{"vocab_size": 56, "loss": "softmax", "encoder_parallel_block": false, "encoder_width": 128, "text_encoder_experts_per_token": 2, "epochs": 125.8}
Rows from block 4 of the audio encoder of a small contrastive audio-text model, named by matrix and row number. Rows with one number within an expert belong to one neuron, the router's apart. Each number is 200 + 30 x the weight over its row's rms, rounded and kept within 0 to 999. All counts start at 0.
Before each expert's rows are labels from the 100 clips, of 14848, where the router gives the expert most weight on average: "responds to" is what is common among them; "loudest band" is the band of the loudest frequency at the time of the peak. Only what is clearly more common there than usual is listed. The data: synthesized solo parts of chorales (CocoChorales).
# router: router (encoder.blocks.4.mlp.router.weight, 64x128), inputs 0-63
# gate: expert gate (encoder.blocks.4.mlp.gate, 64x64x128), inputs 0-63
# up: expert up (encoder.blocks.4.mlp.up, 64x64x128), inputs 0-63
# down: expert down (encoder.blocks.4.mlp.down, 64x128x64, transposed), outputs 0-63

# expert 60
responds to: cello; note G#3; note A#3; note F#3
loudest band: 250 to 500 Hz
router.60,190,205,197,207,214,197,176,230,247,173,213,188,240,207,215,213,264,235,237,216,245,205,214,209,194,216,194,195,220,174,272,167,221,213,214,260,160,145,253,221,184,198,161,214,212,229,170,176,211,220,190,213,213,182,162,190,175,199,226,116,169,214,188,192
gate.0,219,205,178,162,190,187,187,169,182,211,220,223,209,250,225,240,215,184,179,184,194,213,137,188,208,211,231,163,182,246,228,212,220,193,247,211,225,289,171,208,213,180,254,215,230,169,265,182,210,275,170,169,176,163,261,148,207,228,163,205,220,197,238,210
up.0,249,226,222,228,213,249,220,243,214,204,257,227,221,174,199,209,195,168,198,165,175,211,206,179,227,226,195,208,189,227,208,195,207,188,148,165,212,176,273,210,197,196,252,230,204,202,234,223,216,227,143,195,196,202,249,167,254,194,134,200,235,217,199,175
down.0,211,189,213,186,216,179,245,189,213,220,201,183,184,220,197,212,199,158,214,182,203,222,220,212,194,230,206,181,181,222,214,198,241,131,203,240,204,187,137,201,239,217,210,192,231,148,214,203,112,223,110,204,243,176,226,167,239,204,175,232,178,191,210,197
gate.1,160,208,178,184,144,195,170,165,149,197,160,205,193,202,147,194,173,131,213,244,222,142,204,203,191,184,191,200,173,202,187,168,232,202,235,237,190,226,194,180,208,263,214,205,193,181,232,165,188,246,220,209,148,201,207,199,207,284,237,208,184,210,233,232
up.1,183,193,193,191,224,225,186,239,261,209,183,176,208,188,191,158,145,216,242,213,216,202,240,215,211,180,164,185,211,172,206,157,194,189,161,188,170,91,236,196,195,174,166,220,172,244,145,212,189,173,195,238,242,196,178,215,191,145,205,222,197,204,171,182
down.1,217,206,185,174,172,204,182,189,213,186,197,233,200,268,207,219,257,213,211,148,195,227,229,190,190,214,200,239,155,206,217,203,138,251,200,171,182,129,185,178,190,141,233,196,237,120,176,203,222,208,176,294,215,165,225,169,212,117,208,194,194,209,246,186
gate.2,158,181,201,220,200,151,248,229,222,252,234,183,212,201,200,177,201,260,208,181,219,230,216,203,158,177,172,189,173,185,174,194,166,211,152,149,192,140,139,189,195,161,177,169,144,193,178,211,227,170,244,216,234,194,194,169,175,161,210,123,170,175,194,162
up.2,223,175,218,165,181,163,207,203,218,200,252,187,193,156,195,187,180,235,238,180,238,217,222,209,169,158,185,156,213,170,209,159,166,177,137,153,166,188,171,189,198,195,183,196,169,195,164,198,184,214,209,264,216,232,193,158,185,182,162,142,190,186,155,176
down.2,206,199,190,199,192,169,189,211,154,218,185,136,192,193,204,183,180,144,194,186,211,204,169,180,216,211,207,165,201,158,178,162,189,176,158,226,155,248,193,173,149,244,212,212,170,209,252,247,178,209,239,177,235,201,205,213,204,280,207,227,217,145,210,222

# expert 4
responds to: note G4; horn; note A4; note F#4
loudest band: 250 to 500 Hz
router.4,143,196,216,243,237,171,204,221,224,200,185,219,248,205,238,248,214,194,217,196,237,196,220,218,199,250,185,168,201,227,237,200,224,242,215,196,147,198,251,206,189,187,150,220,236,228,179,186,245,221,190,166,214,240,122,214,168,221,172,143,182,196,226,189
gate.0,190,171,239,193,234,187,155,183,153,155,160,200,159,234,221,252,258,180,197,169,206,227,215,249,180,216,206,161,221,229,161,244,181,185,168,189,153,226,161,220,177,172,164,203,203,198,174,206,241,226,212,219,218,217,197,174,160,198,188,157,191,255,191,228
up.0,227,229,166,232,171,204,222,217,248,247,234,197,219,164,215,138,174,214,219,250,195,191,171,155,225,189,221,229,206,193,233,194,229,221,232,230,260,178,253,189,236,206,222,208,207,208,199,186,161,178,177,165,167,233,250,210,247,211,217,236,216,146,199,182
down.0,198,220,202,152,166,209,226,181,192,197,224,197,183,186,177,217,210,166,247,200,202,233,221,135,211,178,197,197,183,191,203,183,249,209,201,186,240,174,276,190,262,176,194,300,200,181,172,182,135,177,193,182,219,171,155,121,183,185,161,242,172,180,205,178
gate.1,191,163,238,195,220,181,174,181,178,152,167,197,188,249,217,207,218,190,192,157,225,210,209,254,176,209,205,157,193,185,169,190,143,171,187,158,138,200,183,202,194,190,150,213,176,225,194,207,255,248,204,217,224,184,162,174,157,184,213,168,156,292,205,223
up.1,194,169,233,194,220,180,168,194,183,153,177,207,185,252,205,214,221,186,190,157,228,216,214,257,173,212,207,158,194,193,170,181,154,182,187,157,156,214,168,195,178,181,144,209,167,213,187,198,248,246,194,213,229,187,155,172,158,181,217,163,157,281,216,224
down.1,220,190,191,237,222,190,202,217,194,201,197,231,208,226,217,195,203,246,179,219,202,181,174,284,169,222,213,197,216,233,187,211,131,191,170,183,133,205,146,208,131,203,176,121,198,240,201,216,268,228,236,192,208,244,251,232,246,200,196,171,204,237,192,208
gate.2,189,181,218,190,206,189,203,187,197,161,172,194,222,266,198,230,205,187,190,181,236,230,193,231,200,199,214,171,177,189,187,187,160,215,233,157,165,190,208,211,182,183,178,227,155,244,189,218,256,217,186,213,239,169,144,170,163,191,272,155,155,296,224,231
up.2,212,211,188,218,189,208,193,210,202,236,227,201,168,129,210,175,202,215,217,222,173,175,203,165,198,196,188,223,219,222,216,210,250,195,168,242,232,202,204,190,219,222,230,180,247,157,205,180,144,176,220,190,152,234,264,228,242,222,130,250,240,109,172,171
down.2,191,221,205,136,194,197,191,163,186,212,196,190,207,182,197,228,190,147,242,191,200,205,223,122,195,193,211,208,181,183,219,198,235,219,233,199,245,221,241,213,256,211,231,288,235,169,159,202,169,167,160,243,196,142,187,161,159,166,188,251,196,152,225,179

# expert 7
responds to: note B4; violin; horn
loudest band: 250 to 500 Hz
router.7,150,178,208,243,201,184,225,222,240,192,152,248,232,207,239,235,252,219,212,196,243,180,217,184,198,256,190,189,240,213,257,186,218,219,215,245,162,174,235,223,166,199,147,220,246,245,203,197,206,218,219,148,248,224,156,218,191,176,198,138,173,171,213,225
gate.0,239,233,246,116,222,222,152,191,145,151,210,197,173,211,149,186,148,188,185,227,220,252,186,206,140,192,230,173,187,180,240,195,183,159,147,175,191,219,168,177,183,238,231,252,178,159,146,214,205,213,227,230,157,218,230,205,195,194,165,224,241,162,173,173
up.0,216,233,194,147,204,235,158,170,173,195,210,241,147,195,113,177,120,210,194,233,238,194,178,232,162,180,197,182,164,179,204,156,175,194,144,132,174,210,209,165,206,272,194,203,182,144,176,210,239,206,228,237,206,203,180,188,184,202,172,212,198,188,170,182
down.0,198,159,182,198,222,204,155,193,183,199,197,184,214,206,181,231,192,147,213,217,203,234,189,212,216,246,191,292,166,204,212,232,189,178,249,212,184,204,121,194,214,143,245,179,225,146,121,188,226,220,123,195,155,168,221,157,213,138,200,233,187,155,183,199
gate.1,182,192,150,204,212,203,191,183,237,185,202,239,158,177,183,225,237,199,209,160,236,198,232,228,162,229,221,257,198,220,169,184,209,193,145,177,200,146,187,163,198,166,189,176,225,188,232,243,170,132,173,177,225,236,231,215,184,221,169,188,187,202,176,231
up.1,206,194,184,240,229,199,220,173,226,213,177,227,214,178,193,176,216,214,237,144,220,202,225,240,152,228,223,279,217,217,190,187,224,212,151,174,206,203,186,175,207,162,193,203,237,163,230,225,202,154,144,141,221,238,220,196,197,190,170,178,180,181,186,216
down.1,198,178,176,163,202,212,183,186,202,246,214,218,205,227,175,208,168,156,191,161,197,213,211,214,256,189,209,178,185,190,183,238,222,140,140,160,185,184,238,182,176,268,208,246,205,187,204,182,154,245,182,193,181,215,214,146,165,207,169,204,221,248,234,226
gate.2,185,159,215,237,202,162,250,224,179,185,230,184,239,204,223,220,242,175,148,229,189,184,146,177,177,166,149,186,192,199,184,136,214,181,224,229,196,235,207,198,196,177,187,137,154,250,230,183,187,254,202,228,184,185,194,184,212,207,213,199,150,195,238,178
up.2,220,231,185,193,193,168,131,204,208,206,151,217,191,189,142,165,135,256,253,132,161,218,252,213,165,195,170,218,219,204,197,224,133,203,136,140,186,190,192,222,219,199,174,227,204,115,208,199,233,170,193,221,232,185,220,228,188,178,155,175,216,206,189,210
down.2,209,200,185,184,182,184,278,192,209,229,207,203,193,158,220,210,185,266,216,243,185,216,191,188,204,181,221,178,182,208,174,165,205,217,183,220,225,211,214,206,212,185,175,209,145,230,248,206,185,157,272,153,234,229,205,236,203,274,213,160,198,285,219,211

# expert 27
responds to: note D#5; violin
loudest band: 500 to 1000 Hz
router.27,148,191,213,236,210,212,173,202,237,161,191,234,200,177,245,255,228,202,207,185,234,215,221,236,221,219,182,198,196,218,260,180,196,238,202,208,189,181,253,213,218,213,136,234,264,226,184,169,230,181,211,220,199,220,191,196,165,224,186,119,232,170,197,200
gate.0,185,172,142,208,183,197,172,197,210,184,237,284,203,196,200,243,232,156,188,194,225,171,250,155,229,260,201,224,211,243,177,208,212,193,172,233,165,251,180,235,164,149,153,215,241,135,172,204,174,183,169,171,206,257,230,193,182,179,157,169,206,163,172,234
up.0,203,199,244,179,223,204,249,209,165,223,174,127,186,201,209,159,183,248,206,215,186,234,142,240,184,154,210,173,180,166,195,192,218,204,204,160,224,156,229,152,247,255,260,175,153,252,221,224,233,192,232,246,206,134,180,195,212,240,212,234,165,233,250,166
down.0,175,178,170,170,196,208,173,168,220,160,204,152,228,191,182,209,206,160,198,200,220,187,216,253,162,122,209,170,177,164,208,171,182,207,195,143,217,232,176,186,257,203,192,178,152,231,121,175,229,203,186,212,186,209,245,239,231,198,247,221,221,198,179,213
gate.1,223,205,193,140,205,218,172,199,163,189,192,147,155,299,213,234,198,222,170,254,180,268,171,230,175,199,224,192,205,208,174,232,191,157,196,197,198,250,191,194,170,216,256,214,179,173,196,226,225,200,130,252,213,135,218,192,187,206,233,215,208,213,296,230
up.1,183,187,252,212,198,182,233,200,235,205,185,239,237,119,206,250,201,165,196,140,221,134,213,263,211,194,221,200,210,182,188,192,230,227,181,212,228,171,210,187,205,156,151,157,193,231,235,204,228,236,248,186,210,264,214,210,189,201,143,198,187,217,108,197
down.1,179,202,199,166,183,197,258,220,246,203,196,197,212,169,202,193,181,216,218,175,226,193,204,186,179,164,208,192,206,181,194,184,241,180,188,244,208,218,107,199,203,117,154,210,150,253,190,185,157,192,185,150,250,199,183,219,238,228,240,205,220,195,161,204
gate.2,221,174,185,290,210,209,190,182,169,215,207,223,220,213,203,140,93,230,228,225,228,187,216,166,266,195,156,218,144,173,188,214,194,224,250,156,161,238,231,189,213,261,189,206,190,208,158,148,198,232,211,205,158,207,218,165,228,230,227,170,162,222,181,174
up.2,185,178,225,240,224,185,160,165,142,241,157,187,188,205,146,202,192,267,155,118,216,203,201,210,209,231,198,205,204,213,188,218,172,208,151,139,184,249,243,165,173,204,189,193,213,161,197,220,279,217,149,275,190,186,196,202,198,208,207,196,195,191,255,174
down.2,220,225,181,154,193,208,252,198,258,166,180,198,233,197,189,178,197,252,222,133,177,189,200,174,196,164,209,196,218,159,165,181,172,217,138,179,205,197,161,193,202,190,193,204,166,213,245,162,224,205,212,202,214,209,143,148,213,225,159,197,233,206,197,160

# expert 58
responds to: note G#4; trombone; oboe
loudest band: 250 to 500 Hz
router.58,162,194,222,232,229,176,149,207,235,148,182,234,212,197,235,230,226,191,212,182,239,195,215,225,208,234,182,196,249,231,242,232,226,213,198,245,161,201,216,230,138,152,138,192,240,199,163,189,234,249,219,180,216,236,184,226,164,176,196,161,171,165,236,235
gate.0,170,191,177,253,238,248,208,199,271,165,170,158,206,148,208,198,222,146,229,279,239,179,208,205,239,195,205,184,198,159,206,189,213,165,244,216,150,176,212,214,246,201,207,215,203,209,175,177,183,240,154,176,182,180,229,217,245,138,209,181,239,176,205,189
up.0,169,241,214,267,200,213,204,174,185,224,126,185,180,197,215,146,255,172,232,245,151,199,166,227,227,161,193,197,201,169,214,209,193,180,239,187,182,242,224,224,231,187,209,189,168,245,153,153,228,216,220,220,161,153,244,200,231,135,184,190,240,207,194,197
down.0,213,180,231,177,129,188,186,170,211,184,199,228,197,222,219,265,173,170,204,158,200,215,163,193,235,264,221,220,182,225,223,208,214,205,260,310,217,201,165,215,207,145,222,190,163,211,192,215,132,221,141,197,291,197,182,217,203,206,171,226,177,274,215,179
gate.1,172,236,175,234,193,174,210,197,208,168,230,167,215,232,198,162,224,207,219,196,207,222,198,212,196,163,152,212,162,214,159,196,240,190,353,201,194,222,204,203,213,181,228,212,164,188,212,168,181,206,206,203,188,166,126,136,255,181,206,223,186,215,239,174
up.1,159,192,217,201,220,224,195,185,213,223,173,254,205,129,219,286,139,182,178,200,202,148,225,251,202,203,241,233,197,184,186,212,194,236,168,241,175,157,244,184,180,180,172,178,180,162,228,221,213,191,172,231,236,246,166,231,203,194,226,226,204,217,167,210
down.1,176,216,181,212,273,181,181,223,198,189,235,170,188,219,180,121,243,193,227,189,199,246,232,217,189,166,202,202,184,164,223,242,207,163,199,155,162,213,225,192,181,238,167,251,216,246,152,91,217,222,253,231,144,214,210,222,196,225,217,191,188,225,216,228
gate.2,257,215,173,166,194,203,172,183,201,190,241,238,208,197,246,231,230,158,175,203,240,148,221,177,217,221,237,222,208,241,200,202,243,210,192,253,151,259,199,236,169,159,212,190,215,160,158,238,173,208,174,166,205,246,243,166,171,222,165,171,189,194,163,253
up.2,157,211,218,226,205,178,223,221,175,193,156,173,185,216,176,161,179,255,224,186,170,248,184,222,201,174,182,175,173,159,209,186,165,165,242,139,248,146,208,159,232,243,216,211,184,223,241,171,228,199,227,245,195,134,154,214,235,177,227,229,226,207,252,165
down.2,169,201,157,174,276,221,168,194,197,211,203,124,202,190,194,163,214,150,215,191,183,241,233,251,219,156,204,176,168,197,175,251,192,185,237,139,184,174,180,203,220,174,189,196,189,267,135,162,238,224,222,282,136,206,225,225,187,192,197,191,216,199,191,216

# expert 2
responds to: note A4; horn; note G#4; saxophone
loudest band: 250 to 500 Hz
router.2,166,149,212,195,196,224,143,172,183,148,219,208,206,195,217,186,172,190,194,188,221,224,167,260,171,197,233,153,153,215,219,245,213,198,228,206,222,189,205,260,179,160,153,176,222,267,194,210,255,222,210,190,243,164,191,193,198,184,194,189,174,238,245,209
gate.0,171,172,160,194,155,238,190,211,211,175,187,178,236,158,166,230,198,220,183,207,162,219,184,246,181,178,243,140,149,201,168,194,183,171,252,227,202,187,193,227,183,188,153,175,151,249,194,207,201,204,202,169,259,155,202,200,223,162,235,235,235,246,262,194
up.0,171,164,164,193,155,235,188,213,219,168,188,176,236,162,167,227,195,219,180,208,161,219,184,251,184,187,242,139,151,208,170,193,182,172,250,230,201,187,193,233,185,187,150,174,152,249,194,204,200,207,198,174,256,153,196,196,225,169,235,231,236,245,258,197
down.0,194,185,225,254,174,228,253,195,178,187,219,185,170,270,184,169,168,243,196,250,190,199,152,228,227,222,216,211,203,196,213,210,192,210,205,181,173,192,234,217,199,193,219,215,170,300,224,137,229,197,206,176,188,281,174,227,178,262,184,172,188,291,223,175
gate.1,189,170,208,153,195,197,133,163,163,182,194,236,130,224,188,147,213,149,214,195,214,238,200,217,188,227,179,178,198,237,197,246,181,206,136,183,248,223,156,216,168,180,191,162,248,210,182,233,243,216,227,194,234,193,251,228,163,214,176,172,174,211,199,227
up.1,189,165,210,154,192,198,152,171,161,174,218,231,144,223,192,133,202,150,197,214,224,265,188,234,183,218,195,161,178,233,181,232,184,203,143,177,236,222,163,237,174,179,188,176,238,251,171,222,235,233,224,202,219,185,242,211,174,216,180,159,162,240,237,234
down.1,243,225,223,202,239,166,214,193,175,213,222,233,194,237,218,233,205,213,171,197,194,193,148,249,196,263,228,192,163,249,205,221,192,175,227,223,181,256,171,210,131,214,237,153,226,160,207,215,251,194,235,234,235,199,189,215,177,202,185,201,213,200,208,237
gate.2,179,175,159,277,159,201,177,170,192,183,187,162,245,169,182,203,202,244,204,223,198,205,170,240,214,187,220,164,140,180,167,193,206,170,240,177,239,198,226,218,199,176,152,196,124,240,207,192,181,198,167,153,219,180,196,168,181,203,229,195,197,270,263,202
up.2,219,236,232,134,215,193,216,240,206,211,190,218,149,218,203,227,196,161,197,181,196,183,222,150,198,199,187,242,275,212,222,192,183,230,169,224,154,194,184,177,188,226,248,192,254,148,202,196,202,196,248,232,197,239,204,240,220,190,185,209,192,139,129,202
down.2,196,193,183,163,227,197,169,200,226,181,219,200,236,158,219,232,228,186,177,162,198,205,200,197,177,193,173,221,176,178,181,180,195,187,186,233,198,203,147,191,207,185,182,126,158,117,217,231,154,175,199,206,219,142,189,187,210,155,210,224,236,130,162,186

# expert 23
responds to: note D#3; tuba; note D#4
loudest band: 250 to 500 Hz
router.23,175,183,221,249,185,178,166,184,244,200,188,253,218,216,243,245,221,214,219,187,243,180,238,179,198,242,197,203,204,218,247,199,203,199,228,227,175,143,253,223,174,194,161,214,227,213,172,209,209,229,160,163,221,212,149,189,183,187,186,143,204,200,256,202
gate.0,222,256,239,203,186,204,211,170,198,223,191,259,158,225,267,219,224,146,245,198,211,203,243,171,175,207,223,166,225,222,206,191,170,240,240,267,187,183,211,204,180,186,199,190,194,184,183,221,187,215,108,168,217,245,154,224,229,218,232,189,233,196,242,253
up.0,196,192,180,181,153,203,113,161,234,191,207,262,219,244,226,289,178,185,189,173,214,184,235,238,179,253,212,205,206,238,162,221,237,191,262,239,179,166,185,248,176,171,227,217,189,189,175,185,215,199,187,173,246,203,180,225,247,175,206,261,212,225,230,197
down.0,214,230,193,143,150,219,264,185,209,201,192,316,206,204,202,202,230,196,212,212,213,186,174,165,179,282,169,206,209,235,205,152,224,208,147,240,236,214,213,200,159,186,223,248,247,149,199,225,219,213,238,158,230,234,234,247,200,216,206,148,175,241,158,231
gate.1,203,162,239,254,231,167,167,213,237,178,238,244,201,202,163,230,207,195,217,159,218,184,224,203,220,220,202,253,203,213,165,181,190,200,264,227,193,154,230,217,168,211,209,183,164,179,203,222,209,192,168,215,248,186,137,203,222,167,232,237,231,194,251,208
up.1,193,247,164,140,168,233,237,188,169,218,155,164,191,194,237,174,190,193,185,236,179,218,175,198,185,181,200,148,203,192,231,214,214,202,128,173,205,244,171,192,229,193,195,219,233,219,198,182,194,200,229,188,150,216,268,206,178,245,175,155,170,200,147,193
down.1,221,185,209,226,217,176,215,235,208,256,209,170,184,232,195,202,188,238,210,207,208,199,222,241,178,135,205,244,208,151,252,197,99,185,229,93,207,194,210,204,175,225,181,205,152,193,234,204,243,229,179,231,220,139,221,190,183,222,214,214,206,219,237,207
gate.2,154,259,190,154,164,207,212,177,192,233,152,233,188,217,244,240,223,160,262,196,232,167,209,194,162,189,243,186,234,237,229,206,199,202,213,247,209,159,194,238,196,189,178,219,251,142,207,187,193,209,231,189,233,273,232,242,210,155,209,184,219,199,143,201
up.2,220,152,207,239,232,198,176,221,176,164,252,144,224,185,161,161,180,250,131,226,155,225,173,229,251,207,176,184,186,173,177,225,189,217,187,157,185,245,181,161,200,181,204,171,178,249,190,225,200,225,165,245,163,136,215,167,178,233,220,166,181,216,208,194
down.2,225,196,172,216,217,200,177,248,224,205,178,147,215,232,192,192,194,207,195,87,219,238,199,172,252,135,203,214,205,182,200,161,238,201,233,205,198,199,184,188,198,165,208,162,177,191,214,125,120,175,182,212,186,175,193,151,169,179,180,186,230,218,213,172

# expert 18
responds to: note B4; violin; horn
loudest band: 250 to 500 Hz
router.18,159,192,199,248,218,185,191,205,238,175,170,248,211,201,247,234,232,209,221,191,246,184,224,194,201,241,201,196,231,215,260,210,211,237,212,250,161,175,241,232,160,181,138,205,239,204,182,192,231,241,209,152,246,227,152,243,176,192,194,142,161,171,220,230
gate.0,160,214,183,180,200,189,191,186,216,171,195,201,228,216,207,191,226,206,216,180,178,290,263,202,264,203,220,171,219,172,193,256,186,189,214,212,204,193,212,210,204,222,181,178,147,185,174,193,209,218,174,218,192,157,226,240,177,180,212,206,204,146,199,212
up.0,198,141,205,200,172,215,201,250,185,208,202,209,176,191,192,233,170,232,191,237,230,133,154,216,181,210,230,207,159,229,208,145,205,220,190,156,193,204,155,181,222,175,223,243,223,215,227,200,212,163,229,213,216,228,180,161,224,205,180,193,183,238,210,186
down.0,199,233,261,153,174,187,221,199,186,230,199,264,168,181,167,226,182,137,207,229,168,172,200,175,191,262,225,203,197,195,226,212,164,228,255,231,213,221,178,259,224,171,190,160,251,161,170,252,215,218,189,248,211,222,202,181,209,149,215,236,229,175,150,172
gate.1,233,193,197,302,180,205,222,252,213,192,235,216,215,214,225,214,226,161,198,261,189,166,168,193,163,219,223,216,196,184,186,236,212,180,172,238,249,201,194,259,206,180,156,168,184,174,178,248,194,174,189,204,224,253,153,202,225,231,213,150,166,222,285,227
up.1,225,215,206,341,162,215,201,212,210,205,214,218,224,195,240,211,232,169,205,248,169,149,171,185,162,212,208,254,220,185,183,215,212,184,195,220,252,189,230,276,219,185,157,168,178,204,190,223,203,193,176,208,224,228,173,210,218,223,181,163,183,184,277,209
down.1,203,165,229,190,269,208,162,223,218,195,238,205,230,164,150,229,203,172,164,183,230,232,215,232,237,200,192,200,172,216,198,218,215,157,164,210,193,148,122,177,212,160,201,214,218,175,157,152,181,200,215,194,141,213,214,152,207,143,184,258,222,136,215,178
gate.2,214,204,214,197,223,182,191,223,196,210,258,200,263,137,229,181,194,203,234,200,214,275,211,209,205,180,188,243,212,177,200,220,178,177,120,233,226,197,168,235,215,205,204,194,215,207,177,191,191,214,166,224,180,131,195,219,169,160,242,197,220,147,191,193
up.2,167,173,181,184,214,166,204,258,238,178,244,225,211,200,256,217,217,217,216,192,210,251,231,194,223,224,177,214,234,240,208,176,204,239,159,286,190,194,152,212,208,184,177,210,214,205,198,204,186,235,164,200,220,178,158,256,151,143,207,188,175,165,230,250
down.2,168,173,197,213,176,183,242,222,253,243,217,189,186,188,176,189,209,302,234,214,260,199,238,226,204,175,143,134,191,185,183,167,154,200,181,164,206,172,182,198,210,192,178,242,178,164,244,147,231,206,208,141,164,167,229,211,156,240,159,144,176,192,200,195