{
  "encoder_arch": "transformer",
  "model": "contrastive audio-text model",
  "dataset": "synthesized solo parts of chorales (CocoChorales)",
  "train_examples": 39062,
  "gain_aug_db": 6,
  "n_mels": 80,
  "hop_length": 160,
  "input": "log_mel",
  "spec_augment": false,
  "win_length": 400,
  "tokenizer": "word",
  "vocab_size": 56,
  "loss": "softmax",
  "embed_dim": 256,
  "encoder_norm": "layernorm",
  "encoder_norm_position": "pre",
  "encoder_activation": "swiglu",
  "encoder_head_dim": 64,
  "encoder_fused_qkv": true,
  "encoder_bias": "none",
  "encoder_qk_norm": false,
  "encoder_layer_scale_init": 0.1,
  "encoder_parallel_block": false,
  "encoder_moe": "top_k",
  "encoder_num_experts": 64,
  "encoder_moe_every": 1,
  "encoder_expert_mlp_ratio": 0.5,
  "encoder_experts_per_token": 2,
  "encoder_shared_expert": false,
  "encoder_subsampling": 2,
  "encoder_layers": 8,
  "encoder_width": 128,
  "encoder_positions": "sincos",
  "encoder_pooling": "class_token",
  "text_encoder_causal": false,
  "text_encoder_width": 256,
  "text_encoder_layers": 8,
  "text_encoder_norm": "rmsnorm",
  "text_encoder_norm_position": "pre",
  "text_encoder_activation": "silu",
  "text_encoder_head_dim": 64,
  "text_encoder_fused_qkv": true,
  "text_encoder_bias": "all",
  "text_encoder_qk_norm": false,
  "text_encoder_parallel_block": false,
  "text_encoder_moe": "expert_choice",
  "text_encoder_num_experts": 4,
  "text_encoder_moe_every": 1,
  "text_encoder_expert_mlp_ratio": 2,
  "text_encoder_experts_per_token": 2,
  "text_encoder_shared_expert": false,
  "text_encoder_positions": "sincos",
  "residual_init": "none",
  "optimizer": "cautious_adamw",
  "learning_rate": 0.0017,
  "beta1": 0.85,
  "beta2": 0.95,
  "eps": 1e-08,
  "max_steps": 19200,
  "batch_size": 256,
  "epochs": 125.8,
  "lr_schedule": "wsd",
  "decay_fraction": 0.2,
  "final_lr_fraction": 0.05,
  "warmup_steps": 960,
  "weight_decay": 0.06
}
Rows from expert 20 of block 4 of the audio encoder, named by matrix and row number. Rows with one number belong to one neuron. Each number is 500 + 40 x the weight over the matrix's rms, rounded and kept within 0 to 999. All counts start at 0. Numbers have three digits each.
# gate: expert gate (encoder.blocks.4.mlp.gate, 64x64x128), inputs 64-127
# up: expert up (encoder.blocks.4.mlp.up, 64x64x128), inputs 64-127
# down: expert down (encoder.blocks.4.mlp.down, 64x128x64, transposed), outputs 64-127
gate.40:478506478561510505515527525494542606464585499494530521539491528522459512511450571541446523512475450464548446530479476460524471500519493555577462466461544488561465512543561512481524455539556494
up.40:539509523445497502489472484507468417537442520517476477474492466470543492487557456454562478491536561566455544472531518538481540498499509433441543541538451521445550479455445472526472550461441515
down.40:523452457477501496520493480554500514521499462434480468444473494473483516489524524488531519513504504505461452495464571503581488575517531509460452576537422567490544491486448486527527476448482483
gate.41:546519609517546521466543446511500566605529507480518501499445583526556576522560503534495467454505523448502636415470480479453472549530538439427536543482503459475435529552535515466442466507418419
up.41:468474441486477500557438531450499478432467525556487483493545406472445465493492511444517469539486517556463415486536497509524561456422410472554499484536425594481549482447455439542531518560558581
down.41:434454496521504522504418493443473550490509454507501478423519501459468520501527540461515459500482551569452521498575512486537556579467501429458422535498316535467572476475481475526486529487549460
gate.42:518525534483545560591489511495508561460486517527562568498413549487491493500559505471627487521514480602442437542570498502538522476545494547466526480534394539434541527480577523486512466435447465
up.42:531564591471565554560533448520516560519504453463544591478406518489515507537508500559541503522545464456479485513499427433526435558584440565442548451505505461524495506508626567434514413502479436
down.42:494497517455458520527545435559477557509529483419497471437460517492485462488525507429559499501503531502358489508537551385486450623580510490471526609513385547421616480515477537465469483524551502
gate.43:533541495472482497464540495568503480508464482479529479486470534524576496506478470544466509463520459459545550536483544508502459534541559561433500527462559444487500503540452550473467480462455461
up.43:525519544477524496505502470528482523509484506480505473495452568524556505496537475526454511450507471490518574467490530529501481497487520475410520546493506468463486497479501494476449486496422435
down.43:514501495475530466499501517556564456519503510498467474534475494507518488521472500491498551524492488516493503516486516482483487469549529513508569437515596478511461507513484551476537499496440518
gate.44:511486448536476523454522504553543481456531463459502489515581542529549498511398547525441524475447473447542447607490510501507471458525579559529456417432569485526466471548468543494540483463530487
up.44:508440579514536486527478431524480485523483544514498477494453533526492525501613483479510450463537523516423563416496497515448494553427504402452497616549444537452524496438453456504438525524448463
down.44:525448463503504503511571486529519531503531455432489503411459481494509536464506529464531503504470478475445467575487504467512422547584532542502520493470496491505554483489453553476572473406476476
gate.45:527521570484518505525511451513532559602542473516518565503510547513510531516452509540486513500464498480508525517515425464484487509539428532416577467486522450583476535490615545461552464567494436
up.45:478456474504477475496455494477475466428458546499483423492466470472484483487587507430551484477513558623493467494491567558501559483445564433577438557558413621425498461481394420579420535441471549
down.45:545452517488500493505446482474503540552500496462462448404467492468475523478529491449505473527485571587450504533519531471551563606475541418487440543478368554456521486445453451559503573439439435
gate.46:472494576558516530552479489414491532563516482536491456532501493468408528527595529503509527530479516484508490477500472483514510521447438483458529439501477500525510410476555507480487503574507522
up.46:503499432494487483521481487557504530448506554497493563464463505509572502475430488476533449486542520556477569440508491513466522510494520464587512575517466552450507611494507451549506508496503476
down.46:566457484465442492482437487537511494509518483476490541468495496430496510472485509455509521470488509537483589510526543495543515571442517453523523524539399537445468499452400507485464581508520506
gate.47:519498543512532534572517478449517552490514515484492500520468525465522511509520527528505498500463539477504459523512440471506508471503469521493522432463478461525477505478608524454525495522498470
up.47:492498458449452443528484486534469503475513540454481508541500512503502508471503463462588496509539526582495464494534492524503567489555499508532529527542438510483523552492548485521485506397492499
down.47:487531514498450540549448473549512508475500481476494558499504458504507471509511523429519515508518509601449448525544545468521536585541546518531541518501435501441508496460440558526435525516506508
gate.48:511460514499485503532486483507485510462504498512526523525492496485486459486523470438495476491480482495464475522512494459527513453501500544469475507524511521483518435520541532477484483492512505
up.48:485493509518525521501507495534526514467541505473494508506534523496500547534487557511513517494520489464526487491479499524470469519532504476550481456472506456500508558502481503501529490524532482
down.48:505485519505517498501493527431532528473448513496501482496504499513505520506508510572474511458514478539519546429485522454441445499476481439506492449518551546534445508499557514515508475516489508
gate.49:524551545505526519481554506497529578576573480467507570518480533495479542518473504570474533499474492433525558533488431449485453508549438570435543450462532418581483509501657555449532453566480434
up.49:474445437500470486503452518510466410406424515524492429494533478505513454475519479433531460506520492559475435481504573558531528487452563452563442535543483574417522480500339455545475546430524571
down.49:558445459488482483512435480475511565526477520434473456434444504475472514496515499444535497516491554605460478500473535471550565602480520430467456561512353579458523511462473464562511550450432449